python train.py --arch="crnn" --model="sound classifier" --dataset="single notes of musical instruments (NSynth)" --train_examples=184686 --gain_aug_db=6 --n_mels=80 --hop_length=160 --input="log_mel" --spec_augment=true --win_length=512 --targets=["instrument family", "note", "velocity"] --num_classes=[11, 94, 5] --norm="batchnorm" --activation="leaky_relu" --depths=[1, 1, 2, 1] --kernel_size=3 --stem="single" --widths=[128, 128, 128, 128] --rnn_width=192 --rnn="lstm" --bidirectional=true --rnn_residual=false --rnn_layers=5 --mixing="mixup" --loss="binary_cross_entropy" --optimizer="soap" --beta2=0.99 --lr=0.0022 --beta1=0.95 --shampoo_beta=0.99 --eps=1e-08 --precondition_frequency=32 --max_precond_dim=512 --merge_dims=true --one_sided=true --adamw_lr_other_params=0.0026 --grad_clip=3.0 --cautious_weight_decay=true --steps=2800 --batch_size=64 --epochs=1.0 --lr_schedule="poly" --final_lr_fraction=0.1 --warmup_steps=140 --weight_decay=0.5 --adamw_weight_decay_other_params=0
Rows from block 3 of a small sound classifier, named by matrix and row number. Each number is 500 + 25 x the weight over its row's rms, rounded and kept within 0 to 999. All counts start at 0. Numbers have three digits each.
After each channel's rows are labels from the 100 clips, of 14976, where the channel reaches its highest value: "strongest on" is what is common among them. Only what is clearly more common there than usual is listed. The data: single notes of musical instruments (NSynth).
# conv: width-3 conv (model.blocks.3.conv.weight, 128x128x3, each kernel summed), inputs 0-127

conv.100:465509480502542500502487457498510503527480538497496526504522509500475521548474491470501537490494485498531527534508531480499539487519539534530511583475563484480507502506461518495512503526493498500514519519489445521485511451472499495498528502515518529512504494513478486465491515523506543499468491484533514569518489490525462548533505490501499532545480549473495476506495453493509520493495
strongest on: pitch class A#; octave 4; note: A#4; pitch class: G#

conv.125:488486485447478512506507497506539494475449511536496467476503471523503497510461491528511512445508507518488479472505502514475527502488579527480482523483531505479505477472528528475518481478453510508543495550490491497500492462514532527484494505500468530452507509483501476487484460488527494504502487498528459508465454453515467532500478504483472505472541433520488494518490505523466523536504
strongest on: pitch class F#; octave 4; note: F#4; instrument family: organ

conv.70:512487532514518472502505511490520504541472508509498507476540480485498499518525507505498496509533496487526512504436515519477450516534475472545494524547503507505552492512475530533471525501495466485481555442508519482487467543507476445466503479474551508530501500488522471489436486473509490535519544489488516512500518470477500499497496502505500447550489504489524540461501513471478480492490
strongest on: pitch class A; octave 6; note: A6

conv.105:530519548538509521488496528543488501479536495545491487503503552490538464466544511478477475501510490483509518485506523515527479534489456493574476490520504545529534532514484521511471508481508514502498499465541492504493484507505505494491579481451500487515500496484505499524540494511517492506587538472481501502488502468485543512500479532498491494524495512495505462470496479501493514480464
strongest on: pitch class D#; octave 4; note: D#4

conv.47:525516518532526490504490497475489519525504514524484470473549497500502441467512496564525507498493507533472472504497498535453472523482486503468522499576501535505525492489545532508539516551463525535496493514498522477518525492508502544500493479538528503529540509518485520518458533488527514472515508526518504523480488485515522536501490543511505490538501446529476510486466533512476476521502
strongest on: pitch class A; octave 6; note: A6

conv.122:520517473498439505541471464486506456506485462509526484496517437507478474509494462546496494489513506498485501487482501475437535483492501484445470482464533523465477498531479489512509490499461530514486483497487461493497488492489546509529466494518508542493495452516487538554469482518533514530505486510487490499475490486502444481520495475500530523475502489496479511530483485569528503481483
strongest on: pitch class B; octave 3; note: B3

conv.83:457524544491506495488480497513472537534488547470507489527494483518462499501495461514521525543472524518511502525493519498468533489526529467447519481501494499525495477503537483503552498506487508468482496492500511483481551471503514445482440462513482490545527510525518518530499480464523473494477513522495502491549521505495523443511481491499542486502477492436475538475494493506459477512519
strongest on: pitch class C#; octave 5; note: C#5

conv.117:461483531555468483488462475490527475468505467545539477508484528532498468493535456513523516464484449503493525510525510543511507472523472494502499506489503510517507509507533492500516468504521527508507479518445481506495458511519470554533536493516472522478481472510451496503481466535527478509499517535466489510450503461486491523508492498505505513481506509490472466555475512507534471451514
strongest on: pitch class E; octave 5; note: E5; pitch class A

conv.119:523470495475457504497491516482486503485459513508552493513460516500519468504498522467483476466511511497470444541474529476519455524511483492510497468460533537449543519503512508464523499504474529484513519495512524498510504448443542515538521538485453497492524498483516531537502530512522485485490524480523526483491483465504515495487503507498507507450503442495473534487468521492464528516473
strongest on: octave 4; source: electronic; organ; note: D#4

conv.24:521502495473489518522520494500482499509515502512496453497500494552493500548489519497467535469533500528468471481444497504485528534522503509541513472481510526497517542495501517456481461495537524504499471488520486539510490447461509449510534543511486550458528514448491489472519516567524520503499516500497490464513504506518486483521467524506503480505531465492447488515526497486484548486474
strongest on: octave 4; pitch class E; note: E4

conv.60:476491516545499500524447491536493522495514478525501503466503516456536499452527488526517518507527525538472490549519506566489481525447471513502471505489480552541487501498532485545537502488468535516506536481482506506492510540512526541517483456486501495536486525502504547514487525495537468501486526509464509471508494462512500510491511526526526465522514486504527512488523522555498482503478
strongest on: octave 3; organ; pitch class G; note: G3

conv.33:531516518487473492532528481497550523488508490523484470493502500504490478517458490539492513489509503506521527493493479555536538513520498494520567521535500484464520512523427543497479480496532468498483529522457496496499482515521527490517491503509502516500473514523520492456475525492445499527520480520537520506546505485523486483479510541518513510512535468529508494543524545447496447522493
strongest on: pitch class A#; octave 5; note: A#4; note: A#5

conv.52:475540492532511494518496498488473510469523475473547513468489488488482503535477481466492503543490476550502515503531477518483476499511472475450507489485504483542488519524522463474462461491505490542495513474498476474492490478479531517495460477513439497498457502543557510478523539503474498538495499510472506446490537525511518475531528487556487537494529483495488515512507506508539528458518
strongest on: synthetic; bass; octave 5; pitch class: G

conv.116:560512477460502508519489487439517517493491474488497491495532462500536490524517550525521507492508505493514518473473491533515500536502473528500515473464535473465528551506467519491479463503535493480481500558534498519478515494510560477498497469509470528503502476524498506449515520510487502528497480517507522489499490479531514465495470498488488482472526501495490552537533552460487449531520
strongest on: octave 4; pitch class D#; note: D#4

conv.85:500474455533534526447523513546502472531522538523536521565500527532464514519484522481495508471522541501518456534493513488480533524490529528524480530492505536523483475517531444505491535497511540475509520477506487474539481521488468503516506519493519503496519502475460491504489479480517498501519494470464477536514498515511490530528499508506502496522492504514525440492461438524505534520480
strongest on: octave 5; pitch class C; note: C5

conv.93:488495488501499496467518504487474512471454473525494447498456484509515479506488488508451450500491491482434485497521493507461511494454483505480500498482482503512408496491526459465553434496497511500550468512482515498535488495507482520531454505521483517500514530471500486553483495477508465505486521488493535448459505476528475482469487497495525489481494505525509508459501508499483499500495
strongest on: pitch class G; organ

conv.61:468484507492491501540469508523477562487526530482465516481503543502514475439528480510503445535511500496492528484530522513535482529455504485498498504524495521488509501523486482562482539540501521525506504531475508506520525535518496491461500479480498492476507482508534521450542508506468492486524460485485526519498514545510539510468548518491488482479482522561519514514507497456531468519509
strongest on: octave 6; pitch class D; note: D6; pitch class: C#

conv.94:480514475480466517507466505483483536531488492488477515530434543543490474487517487495493467501499517501506503486494471482507487474511488484501531509496493486485505519570501516505490498522531485503490458526513476502485473493484510480474477461519512488495464551492481519523535488488441476542516488485489534513510525504501536469501487546505472521508520545498486427471499468492507593497502
strongest on: synthetic; bass; pitch class G

conv.101:435546442493504496500493511531510465500480491535482469464506524480475500524545476508500469463496491455503470482469489503499499491538460477538485511447473504491531490476486536494494483474512503486450458491467508529476444480518488495489481504506481478469483522499436470505490490491500487487500530461490499468477470489472446483496477505444525492501530476462494486475508484499465504505491
strongest on: octave 3; pitch class D#; note: D#3; note: B2

conv.110:524479530493515501497452496488486556502476532497423501480529526509496494545541535508538533496528498484517493519509494518536530551506496487509521540512517530494526554479487477474544497550491478484468489534502522543487572468471496534440471514514517492489520532532507516488523467530518508476494522502507514506528511511544500494485502491524484499474483485491512517497539489509487488511505
strongest on: source: electronic; octave 5; pitch class C; note: C5

conv.37:506478520474502506506505519505532470522478507514487523456500503506506528502486508564514519471524536472523507460469546502483501498515522504457474507518525515483487468508479522535515509508477487471560523508533501496524520523498465458481495510508545534487566483468480478472492485486534507493524489507518502566470509494496504499468533479447536508503458534507556475495504526456506492536523
strongest on: pitch class F#; electronic; note: F#5

conv.91:494504472518459508536566450517503468497540504501517453486508479491465497541500518507520551490491520498509492488481517519495502504515511487472523504479486514521520474507486500531509479482478493455514462569518519537545539468545476478510508525521514524448523509485474501472515510518494453496463499533521496507533478538537498509441496531490530500479500491477493479520533516462466488518513
strongest on: octave 6; guitar; pitch class F#

conv.64:524503499465512513517495498481528499522467487488512526493497512520515544485484511514482460480508510504570507455479493503474527504479502516520470505512532478463476505515453474519488530485479446511522544528525495449510476528509463461467501492538491488471495486518508455494506445463468539510532529476486495518529504451508486503503557440491486544520508519522532518513487514461507507485492
strongest on: octave 7; pitch class G#; note: G#7; pitch class: G

conv.80:508465499496496463521448491487525479492481515498495491458556505509500447474475466561541521510536461504515537506515532490541479479523467466531518502499537492533518516520499517528455455514500478476495534512529468518508507490501467497430512479474547520499511465505520482489493473510485545527508465526444484500480518516494492517508515496493469500541459499482498506475522494491519509498482
strongest on: pitch class E; octave 6; octave 7; pitch class D#

conv.1:531463540506494482469498479514505529453512502507498456518498527533484522507526512484464465481488479435488481515500508497514503471469511538507482512496532496476481511465479503445539444472453489491540497449487489491513480490475482529490476485458444503494476511479514466532478513539480484479507492489525513460508497455486502534509500518508514508432500504463541511507489502507454523477486
strongest on: pitch class F#; octave 7; note: F#7; note: F#6

conv.79:588531480518504523508523495468440529466517476492470487489481476479518522494504531472471506516489557529487493477499440520515503498547476505487526477477517487511458508518473498483501497454555482473532486484524510532560517486516555485529477538487485486503487549518504498489533509505475517503507497487465497516505472468539510515500484499521493527489503489494514531482529542520473492509496
strongest on: pitch class G; octave 6; pitch class C; note: G5

conv.92:518486518457499483499493546516513517518551517472495521461501486452481543512441534504482514497541582491489468499492488482476501502489530490494519496492501522500497459505508502507570506485483488496505546499511493459481496508488493488511463543520514472521499531493521507527519513441490518475500509470487487504553518512536521460534526479463559497508541479504500530494507513504480531520483
strongest on: pitch class C; octave 5; note: C5

conv.41:492503522524512455509470539503495534428478474537483450485509560482516496526545521527516493516471472455476498485516510534532494508483478487558486499528531512506531505479492517485473481494540458474456516494476546544453485516500430511470535501489492496496504525499478489487537480511507492494491515501490508486470512474473522471520477512496487469485509489464469511520523457486505497484499
strongest on: pitch class D#; note: D#5; pitch class: B; note: B2

conv.90:501549546474484505501503465486470528498543515504502475521443519537518513518464523463492487526452461509503469481473485486510527456517527543483506501507478476509461467549471518512482541497526500531540448513459508472534497484508491476535510496487489521538498489476483506463487493496496457498528475495515517507522513531511516538458482538511509520491480520482505467515488484448497462497534
strongest on: pitch class F#; octave 7; octave 6; note: F#6

conv.69:488479472467512483473487531487494472496451502477520531487448483477529506500490528488436456489498474546503478479504478508474463508468488536495457470511496483462452481500511479517464524452480492526524512489505489458518497496452512488510488493506545472486491500495506496462463465478469500470535472470491499508458508477491446529503516483518477517511497497524501500478469502479562544469492
strongest on: octave 4; pitch class G; octave 7; note: F#4

conv.59:490512496486499444492516480496487506517476530515509510483532499492469512519468467548515535493552518472532539546517479523457510492501495493493553537482532476507445516512506463522494484529505514508467499535490501486485450553555490534515493512513544485456466531492495514493545488487467535523476487493453496528520492508511491510516565497510520481476493508505529508538493500512527479503523
strongest on: octave 3; pitch class A; note: A3; mallet

conv.2:504474492516498515508504506460501480519517502504501483488473482504509468492491487551510456504484504527438487466494489497501454506479460451451482434507443471468498487492545538542495511460493506528499505509478537488521473488515527449488484456516519477522476508487460509490488481466505520490487500490497451467455450492512528487510481478521513495488494442513489530497500540527479502526489
strongest on: pitch class G; octave 4; note: G4

conv.102:491534492502491471461505539485474493513521485518471497519467537514519510460469523503463497522465498503539516463460482495503494496486492488515456514494496484538469476516470453537470506465511466463515534496510479474467496524529487474459465492488490508498484468499474493491496458473503457491537494470479496505472509504450505478484510477460472504500448546500549489487465438468493494465523
strongest on: octave 7; pitch class C#; note: C#7; note: C7

conv.109:518506531531522513478489480487493485482476517499555540469513494462475473465510538484533493509509470520459499488530527510527475506527483509523470465511488491505581481470474506509495504496527473461462484495520513509421539519500474519467518514508490446491526493530510504461510524513516489527500548506487487464473495456474519474514510479489474463536492460472504521518491494482499537491508
strongest on: pitch class A; octave 5; note: A5; keyboard

conv.53:496499471489476495494464470473468476480525536458486505504477498520515496495477524489521509475488491498498523501477489496501507453531460499491507549493492469481479528501478464486491546484517484466490459496477493475521476521541500473480489505502552449510471489479510461452479497542459522483537481512469447550502490563485480518485535488515452471496505527505505493475489452468527518483535
strongest on: pitch class B; octave 7; note: B7; octave 6

conv.42:502553456483568475469506469500500497498491465486486505517481480465480535555484533452472509535495499481556499502457505471473507449485500537502476481444536492498476515532477467476474464494489483501504487471489482474529513507503481513522490515483509499530459521500505499513472508502470467499495495527498530484508503530490447518444521478518522520499505524492516521488484479479516450466535
strongest on: pitch class G; octave 6; note: G6; pitch class: G#

conv.18:528466536546504500468510528540483512479496495500504496507467557521505490449491509488499518499515550496500497469480484480512503504552522475516452500478494500508495497490511486497494489473498511454496573457561487483483508519509505454453524493464468499506543512443502482482506451490490470469510517506465477468522502486483468463521496462472519530471465506471503503476532494523483480492483
strongest on: octave 3; pitch class C; pitch class F

conv.31:473435503493490518485480510515439462503494500513506464535485510493479475479519520482473491452492526492503468530513495459500471506484476472494503449483472523521505505497570488479509491520501549493498474519502490509415467474522531452543486503492492487432491508503509521507487514520519511468483503524470510471483477493463501483465474532488492531499501467474477493507494505515482508483549
strongest on: synthetic; bass; octave 2; octave 1

conv.124:517526455535536474514530496519509488504537501504516480490515470496482463535490545493492539524552515483500498515496500467467490538547485503528517502465494526482535493507513486444519452516513519486500503487525464526481484456471495451506523523515488512504499560485506517514495497525514473508449558466488504465531468486508493468498503481511504496525563498458500500466523465510465514524497
strongest on: pitch class C; octave 3; organ

conv.106:506500499505474552529497537491468451544563454521496482541540478467539511467500514499549485495439470490524453444527547520518517498529475512484549456493487510520490504516509529517476513491504504485480508498498491521505523537522487478496531454483524503513496477511471544514524512510511495496547525494479450475516480514496498497505505511499518488521508538528502479496535518524483478485509
strongest on: bass; synthetic; octave 2; octave 1

conv.121:497496534541507470487513503538499521513477485500560505524528515513480478502501514493467535510501509479522476493510541493490490457523508501496526490512501546533479458527522482496517489542468500550509499487531488473517527502438500525536504505510526543559530520500547534565463511526564501494508534510487554490521530500518478513499521526544518504494488522498497481498528519531492481483484
strongest on: electronic; organ; octave 6; pitch class: G#

conv.43:482512531510566491486469554537526544468488485544522487489513539528493505456509463556464447508513516529471463467549465517506479490486504485548480518518498472482523514496477518490500493457481474497490562485486495461493464486502490485464504492509520516495485531500528487484493493485496510517535530468488489477522538487488502497557525496515498498505495472511510513484480491522498560494474
strongest on: pitch class D; mallet

conv.84:488492502501501512482469518509493515454529521479480517499443563512488529511512489515477489514548525435537509505494465488505491493480518502534507551488516486473484491455487490493468489469505467472471516497507471479517479530479499484490488553483485487435456518458501480472513446474458546468516464493476491509509497510510493463553540470475500515480465489508511492482484484490513521492488
strongest on: octave 5; pitch class C; note: C5; pitch class B

conv.16:523512505479499467496486512506493537490502509470501543493491523514522530493465532452443477536536510515501481492533486506519522468484486550507490526534515481506463494534491510499497524525506504545502496469492470479543459534481473490522483479504507516494487505479524520480503510522475495512506462497490542532502526498533488544514559569549513514523479537530577468492489511486522501513479
strongest on: pitch class G; octave 7; pitch class D; note: G7

conv.36:527541496552497507478509522501483464475533493516519494514486482481504496473491506524521513481512478528512494507518443495525468523502480459524489464471518503509484464500510521530468516484534476484478498501563505483459505510555493465461477475515550520504457482532472487483507476454513519490543499494466458476464487478486508501541509489524513494493475509477484507494537456569501541480478
strongest on: pitch class C; octave 7; note: C7; pitch class B

conv.113:456521448488498474438520543532494466513450456505526466472488501484509487505490482470437482455521515520502498483449477474507474510487537487522469456485493475466485472488493481491489466479476512469553521460514493495492450504500485504509494529493483512499509503482471484502485482515492476519534510469500459461485488473464449523509483463475498524493492502504501469502456497482508541488501
strongest on: pitch class F; octave 4; note: F4

conv.77:499478497531512513522474495507473517452485494503521472514533497478488479508531455483474457469518540513493478543533500509505473531486482469507540493498486526477505543467535546466506478535485542509465506502492481527429464493468530546500506459502469479469482534482524521532501519525512459459502516473513502442491501515493531483516484526531497497475517488508474534493491497506480543525480
strongest on: octave 4; pitch class D#; note: D#4

conv.35:519482552495484483530509483502494531499513475553506497552548467507545467471536474528553478466505510481515549493472521536516483523521471427482471497478467527499479516520475514530519495523495510510487509494498511525474538512528518502496511511504483496505494498505537491499458483512528482512526497533526503488507506497521481456428547517498550491523504540504507542495514539498517492500480
strongest on: octave 3; pitch class G#; pitch class A

conv.62:522481529510487457514480487508479492468526492475476532533531509518549491506472509479506534480509453501518540499475549471539517479507511541491511514487511504584480534478462473487510493517512478487480496500510481526513525535506466508499496509475505509467514519493541482477513515547492521521541493533535506501516539547508474525461543478523535506466498526485501462521549505525524484467496
strongest on: pitch class E; octave 6; note: E6; note: E5

conv.68:492494509509481439495487494528471495479486533531507473471508527521494504496518449530528540508532491424486479493469571513489491510494519477480518500506495533561501459495469522488517472501480484494471469496480550486456508464461483484507518474471487491522552487483524466498482480511508489499493520535487480492484526509485466475472480475495543478486491477460474521497502500491448461507507
strongest on: electronic; organ; pitch class B

conv.118:529503534512496518556548505499527545490478512480497473513512501554485480506480522498502503491531516505479507492462549498505507492501513496518523491505517496487493526489461540459494494506478486512518540501528465488493505440439520471495558512472526520527496484439495471480441486532494490486528491476501528484491506484502505538500474542523519530498498500492477478516503503507483543488415
strongest on: source: electronic; pitch class A#; organ; note: A#3

conv.26:474473424501466487480515509506479479456503535518479531464485487468543464473488488500503512507494504523533512555485477525498509484532459494482520541471511495516477467543496468532522499483518503497480524494446469513495497514507521469489508486471487453471531506508535470487514499514509465525540512497498471508527498479549459526498509498481487468513527514530559503464510534451519486509501
strongest on: guitar; octave 7

conv.17:481509472500425461497502469453488486492510460458479452510506495489491491489518491461492541505488488499514495476504508491479496489488503482495499455476469461521481522493494486467500498495532478497462474494532501494498517488475476493502496525480482478479498484489478496474505468498486454471518464538461499433497508539477510511447501485494541528460470507468461532480543455497496454477554
strongest on: pitch class E; pitch class C; note: E6; note: C7

conv.19:488462480465499560466492482481517498529451496475503474495509493529496495513505536480500487494484479541521511508510494516522504501467512538500498488532501466496495522494497530485479532505493491458564489552500510510498513441477492514504510499565512523506534466525484441501522502490494486496523484521536541501470491500505501542478456491483444521515476550500512503507470501446507483548542
strongest on: octave 4; pitch class F#; note: F#4; note: E5

conv.7:470496498471497502517476518527484503435500506518499496485467507513551512484528469532506474462507527512463476474497523528478471522457484486514479531463486503515486506469494497483499462470460487465497502492461506523505540469483534507482540462481507479465476563492476497474499514499480502490527530435511505511511492521500454507516471460487491460458505472520526507462494521455459465489479
strongest on: bass; pitch class D#

conv.120:488496503465551488497433494560485512490486479535486518527481481462471481496521434472463497455513577499475478501462506505492514532474490452499494497486487543522491485495518493503551486509465509480486537468495498489517473518500493496493540464514514503503512538480506508532460480518528492473483557501483503488490510532499459507509533523481512495520520475504509509463505506516489457534474
strongest on: instrument family: organ; pitch class F#; note: F#3; note: C4

conv.4:486470559479475498483490493496469464519494496501495449506515481551516501503489483526535492475465477514502481463506566508514486466489503528463480480498501501517538490453472485498504506504490466495515509534530501487509565474509514507479504476501474527501563454477502456489475457474505498497518490532507496508497491551498501478482491464474474506485486508490499444515507477496490420457515
strongest on: electronic; organ; pitch class B

conv.78:491522493481425531473508503513473491476547532495493540512452540500528485494499538473479491464498481478505497506483525477498535502507508509542477533462515499498531495487510500495487502491521499454493450487509459527511460492504505488508478537477475496427495501437477492509499497507485520484535505466479484527503450515484514454450512491488494495508491482523533438488531484523540498496479
strongest on: pitch class B; octave 6; note: B6

conv.115:505505503514478518503481519489508473474514551464487531473440439491516491501513522468527498507472481489505511498519492513536525508498514538452504513575476462463513442498481515515464555473493489502486470472486492492526483523531477509488451475473526461508497474523483498494491505459494523474494504497478498547501449492488536542503488485459458480534481499534491476527506513505503482512502
strongest on: pitch class A#; octave 7; note: A#7; pitch class: A

conv.50:505501467490480505550505526514539459482481480564548466517510478554502478517476506560509487456537522541490505500493519489507526521492527509515503475505490521492524467505501509488493483492496524486525534523522487498517512486479468527512525569523502543470519463511452506500489510486536530549483475504486452489458474463491496500526505485437503495472503465491505465502480507511504532495510
strongest on: pitch class A#; octave 3; note: A#3

conv.32:512534457549485501485519504519517448491487483496501502466463493485521507538496531479517502491543525553542527484530453527537475520498487498504521543510479486503523487501493486521503526479519478454518535491506510483492527546550477514500536517509450475478485515516454486512531521471473494517499500485505477483506472480504548506502504477460550518482484509549516504570509497499517495515543
strongest on: pitch class C; octave 7; note: C7; note: A4

conv.54:452534475513510499462497488517471467552521515509495473489528520508494494482525473509534492490499474505552479557510459488410494522512514495496479482524490489483519478547502520534490539526495507500462467486478486488492476500486467477500477495484548475538477505524480518501469500494492520530499520512483476526506458468460492466520475543483485487557473528491509493519469472524458493487493
strongest on: pitch class A; octave 6; pitch class: G#; note: A6

conv.63:529510498502483550485506513507486523518508444505499516533504505499532511510503493500479475545478573546521462492471480490519548532526532529531481503482537498507484495533525498513531515535516541493528521522530499510556524511511556474513494521509504533511488521494524545521497518518506458501543505498527554492537466510542508473486507503508516503515511523516505522472512562508491523542490
strongest on: pitch class G; octave 5; note: G5; note: G4

conv.86:552464540487520531508476511444470483489483509439494479516527530531477507521491518514502506478525465464518471527496486451517507497468469464514498475473527474516514536467473485473501484499528493498494483475512483497491448465450520452497451472483486483480513468455506508533471515507524496475525508471511480511506530499518516473500501505479466519488504489457514513457505470555467486508479
strongest on: pitch class B; organ; note: B3; note: C4

conv.14:470517473515500451507483511509523496513444521517555477501547507511457487528468467542519528478532520513488482503548522515435499506508524518479510497501507512530518501499480521500547481496462493520511524561504467479513551486497517502485489468510495545506521499506515501535475507490541512518456519543511480530535488481510476471542513507475536517466459485471499463511486504518460496496510
strongest on: pitch class F#; note: F#5; instrument family: organ; note: B3

conv.30:526498514542443424526467506504468480479513514506523485467516506475486508519498504527511515491514475467531521466499490512495483495474492481489512521451508523507535502487456505498495512485508479468430501507446460487479490507507479521493484464466539483467452480468494491495492484473499562513468522485478453507497503510508510501513526492463493452485488496473493497550532482542503470462514
strongest on: octave 3; pitch class B; note: B3; pitch class: A

conv.65:482470474511473456512502499510550453523452514525525529472507496498499512468464471524513465521538493505534521495477497458472460498538509489476496521515538481498498472492488474522477551478478493490502523501513489474481474553497495509506515501483529508475508479488479467506482489519494500539476470512466458528449523478458472560519537450484491517510490503528504473557509505478534494499533
strongest on: pitch class E; octave 7; pitch class: F; note: E7

conv.15:536510462516498513524473458470463489500505490485466484483535477449463507553502516505516542487518487459503498462438484470464515497474479497492505455452528509501511480499504482468506481546499501523455467492503484498509491473457511476524453488460539518512500502504512530525503524515496499465439491504503482481544467518494493470447526510504498480478464473460498511498517500532492500471481
strongest on: octave 4; pitch class C; note: C4; pitch class: B

conv.95:450507501486508471532485511506495526482491500465518509485465507520536485490503462465454446517434447538456500505500510517503483476494471473520490517499467494491534510494499523492441496436474515553517505473481488495521494482443523480506487477508459490532491491507527508494481518506477480533502508503502497460442529514475487502523504530536509498500524470503484485467460523500486501456466
strongest on: pitch class D; keyboard; octave 7; note: D7

conv.46:462458511507512532489445512479445505518527524488527513528519538512500479467516483489533498511485508543497475533552556505521498470478505484527438490481470502538498519485538475530488517505488537502507474518514526516564524504508494504522511490535467483497492479517507490519508500501527497501510492546481501524513528507493500522493536512541469524480456525513500471452452454506532495538501
strongest on: pitch class D#; octave 5; octave 6; note: E5

conv.39:514523452517522462472546487463511492520487452488525526492487522474512538523497544466463497535469486465537508491456528493471482471536531553522509494487526461499474483536486477538491523505498479533535488467448479471509499526483477480536483506479526520553502519504487508460509535514465492508514488515496498473487502509465498523485525483536486518515501541501539477509469501475527509467501
strongest on: source: synthetic; octave 7; octave 6; pitch class G

conv.104:486509502479523511500473506509479535441481487516487496457501470481481437509506497483467467517522473492471489517494493466495502509465459498496505470503509518513494524500502543455501435510459535528431515513464489515497526469464517518496487488485473497488514502472500531484496535507549494514515527468532528490489500490495493476476517567548501455497525486517496499445463496494499497492453
strongest on: bass; pitch class D

conv.49:510512514537507495481518471506523515509496475505518534458543472441503463450471539468544524514505493473505521508484502483492447519529498472488512510522512542538529460498506469516508534503489509530461515417536484518446516506487474488468495519465526459528504507481533524498481476455507494497485498498492497484488529486473542529484498462496504476541497512480481515508494461497510524488481
strongest on: pitch class A; octave 6; pitch class: G#; note: A6

conv.87:491520478467477516469457462487509466504499524551474503521493489500510468446525477492531527466477528524489476506481517526493504503504496461475503489542460528488507524490499561472500523506505543497484466502442514469485432481510498510490532510508527507479524469512451501497488517527496503513491491478501529534493467476503548492483476555490509497564526482502506479527464503478502467532498
strongest on: synthetic; bass

conv.48:519493494475471519510464499486449476483527491490460488517515508494498475537510511523527531493500472507485499483520506506519504484453462468494533478476478503529506486467509445522501472491544494423516494538498551520515531534554466500512457504505477493480525502520466488534492474494535474510525467534503468486505479534522502460464491458484504485442465501490527522502526491509523462509509
strongest on: pitch class B; octave 6; note: B6; note: B5

conv.66:490469545482487516511567476494501493532486556473477511490493512463485501516497470519474482474478538502506514536484431528485480500499508486480522521549469483469476470478465517509527535523491467523482506478490520488473463531503524482501489533517529470508483511502500489458478541498457503453507526494542538512520493514511517510499498557497497514530520492481500549502486491468517478553534
strongest on: pitch class C#; octave 5; note: C#5; note: A6