Weights of a small sound classifier.
Model: arch crnn, norm batchnorm, depths [1, 1, 2, 1], widths [128, 128, 128, 128].
Training: soap at rate 0.0022, 2800 steps, batches of 64, held-out accuracy 39%.
Data: 184686 training examples, 1.0 epochs.
Rows from block 2 of a small sound classifier, named by matrix and row number. Each number is 128 + 32 x the weight over its row's rms, rounded and kept within 0 to 255. All counts start at 0. Numbers have three digits each.
Before each channel's rows are labels from the 100 clips, of 14976, where the channel reaches its highest value: "responds to" is what is common among them. Only what is clearly more common there than usual is listed. The data: single notes of musical instruments (NSynth). In brackets: how many of the 100.
# conv: width-3 conv, stride 2 (model.blocks.2.conv.weight, 128x128x3, each kernel summed), inputs 0-127

responds to: octave 6 (68); pitch class C (41); note: C6 (39); pitch class: C# (38)
conv.30:109067136114124114102172165122105118135138115143113127144114074065127127115149137135129106102082111159156082097096115118105137119078116059141074118130139108145138156135107064119123142075111145195193177091130183125126122133149152166088153125109107132134065135117135112092154161082124106156113070043125198100130138140202143033105147153088163071168090089105123110144124136077143162101108

responds to: octave 5 (62); pitch class A (47); note: A5 (46)
conv.106:098097163167129099154100168119213114134118107134103103171143054122177072138155164165126103092136149126142133070080155159121169067207096116123109110094142119153165165117111162150096088114141113103141094148066148146173137137103150138114094122086047109115126099146146150144159122188104174126115109163138208083131145089076124098104118089109139170143096076121151142116154144078138077130087

responds to: octave 5 (57); pitch class G (50); note: A#5 (32); pitch class: A# (32)
conv.122:156075109129100109101123079137158134077129111168130157146082159177177127140116082139122184118107130143104119130145107069097122093151087129150120133109134127113141179120150161124138134126099121155150127076134105117134111165181079124118211128113080177127098099137115172218076084175090098181115094181065123123132086143121096143127092121097138168062206130090123187075085144086147130100132

responds to: octave 5 (87); pitch class F (44); note: F5 (40); note: G#5 (32)
conv.34:132175088062120089057125101178088171142094148129144135176099181142131095140140093147170110183076084085184124142121017144134110110108164175154085125104147126159140145104103143157138128157111056174114187133104130121108107139147154141145115178140131129125138105124138102136184135165106086156105173095163175141178139129111139125135172155177169128203092080128156139086098091147130130132120

responds to: octave 5 (85); pitch class C# (70); note: C#5 (59); note: F#5 (25)
conv.12:098117139055081195137140169086064103117111121158188144176096136153115135132150163146132128101080155065177143121136101125155110141141122165155105090068149208161138167084094078165116099149193096139098127130150198143153080147124115102106116160092155170125100072091141145155163156164164149106110143098114160147095094177172105163132148108132151077148127106112103059127156110163097122149149

responds to: octave 6 (74); pitch class C# (64); note: C#6 (54)
conv.88:114074133106153100178179157100132105181104088133132114147125095140127124120129189126080183102174162145171134151074155141148191108115086129143156156149113150176159150090173105143123158110151149139111117087174193122136141158115160155132116106107057132199085153097103146191152162104199122149064113160136147098152119103147105121161129135109148088180162175114141140184208177132141165099141

responds to: octave 6 (90); pitch class G (54); note: G6 (49); pitch class: G# (45)
conv.50:141126123124146093110159117149148172169119148053167142101135119154109116122128152140147079165127163125084112149215122121099135099145144140130125110098084079151092132143115154146121108077160160136174157168103175104116140074107156081159108085164136152109123126076151154173163144109081115169233178114114064050127130089166136074123136137134155141116141104114124092132118120193225102141105

responds to: octave 5 (90); pitch class F (50); note: F5 (44); pitch class: C# (44)
conv.18:057160092094135087111159150130103049129096078155162096150119054118088162132091130111118140133089144118195147093056110095145122142108124154109153139125120176151140145135142105142079106225115111106117147101138154113180105166139091178133100129093167132150155124063145135100157113155156152184106115129138145200105117143112108177141143144190096065189115152151168114177147123115171154153145

responds to: octave 6 (93); pitch class C# (64); note: C#6 (62)
conv.90:156050097177132135142147151181149148179078116167159092137110183108115118124097168148135096105138125118087102148106155133108106099148172120129127145133118127144152057207183083186182124070105139142134095151133117131160107143133186149129126110112083071182096100150157171132108093074132146086090129081159180081121105103107163094089152111104152138174142154113057138112153160087172107098171

responds to: octave 6 (81); pitch class G (51); pitch class: G# (47); note: G#6 (43)
conv.83:105108127095143161138107175091098075103136147133124180123133120078097145146113157170087105129112131143092088093122073147103165093145105090146133062129117159147117144069076097098117196076179139170152182123119212185146148134106084068077149141118109091095110124108131118113132165185149117131197134112139109073117102131237118107141134138117099088090112104126119120113134101141077169156109

responds to: octave 6 (46); pitch class D (36); note: D6 (32); pitch class: G (26)
conv.117:154147064100108155098109102145141142171075163163176132119120185137136162137077071122099094132125098144098126146131148082032095135203165153124135110121113110158170103172120146090139109110092122128091144127126102127045057173122148109116206157152117168144122127131056158101094099104123143177106141134159080176161079134105085154139077098136118169126137132118078149106117169088102119136159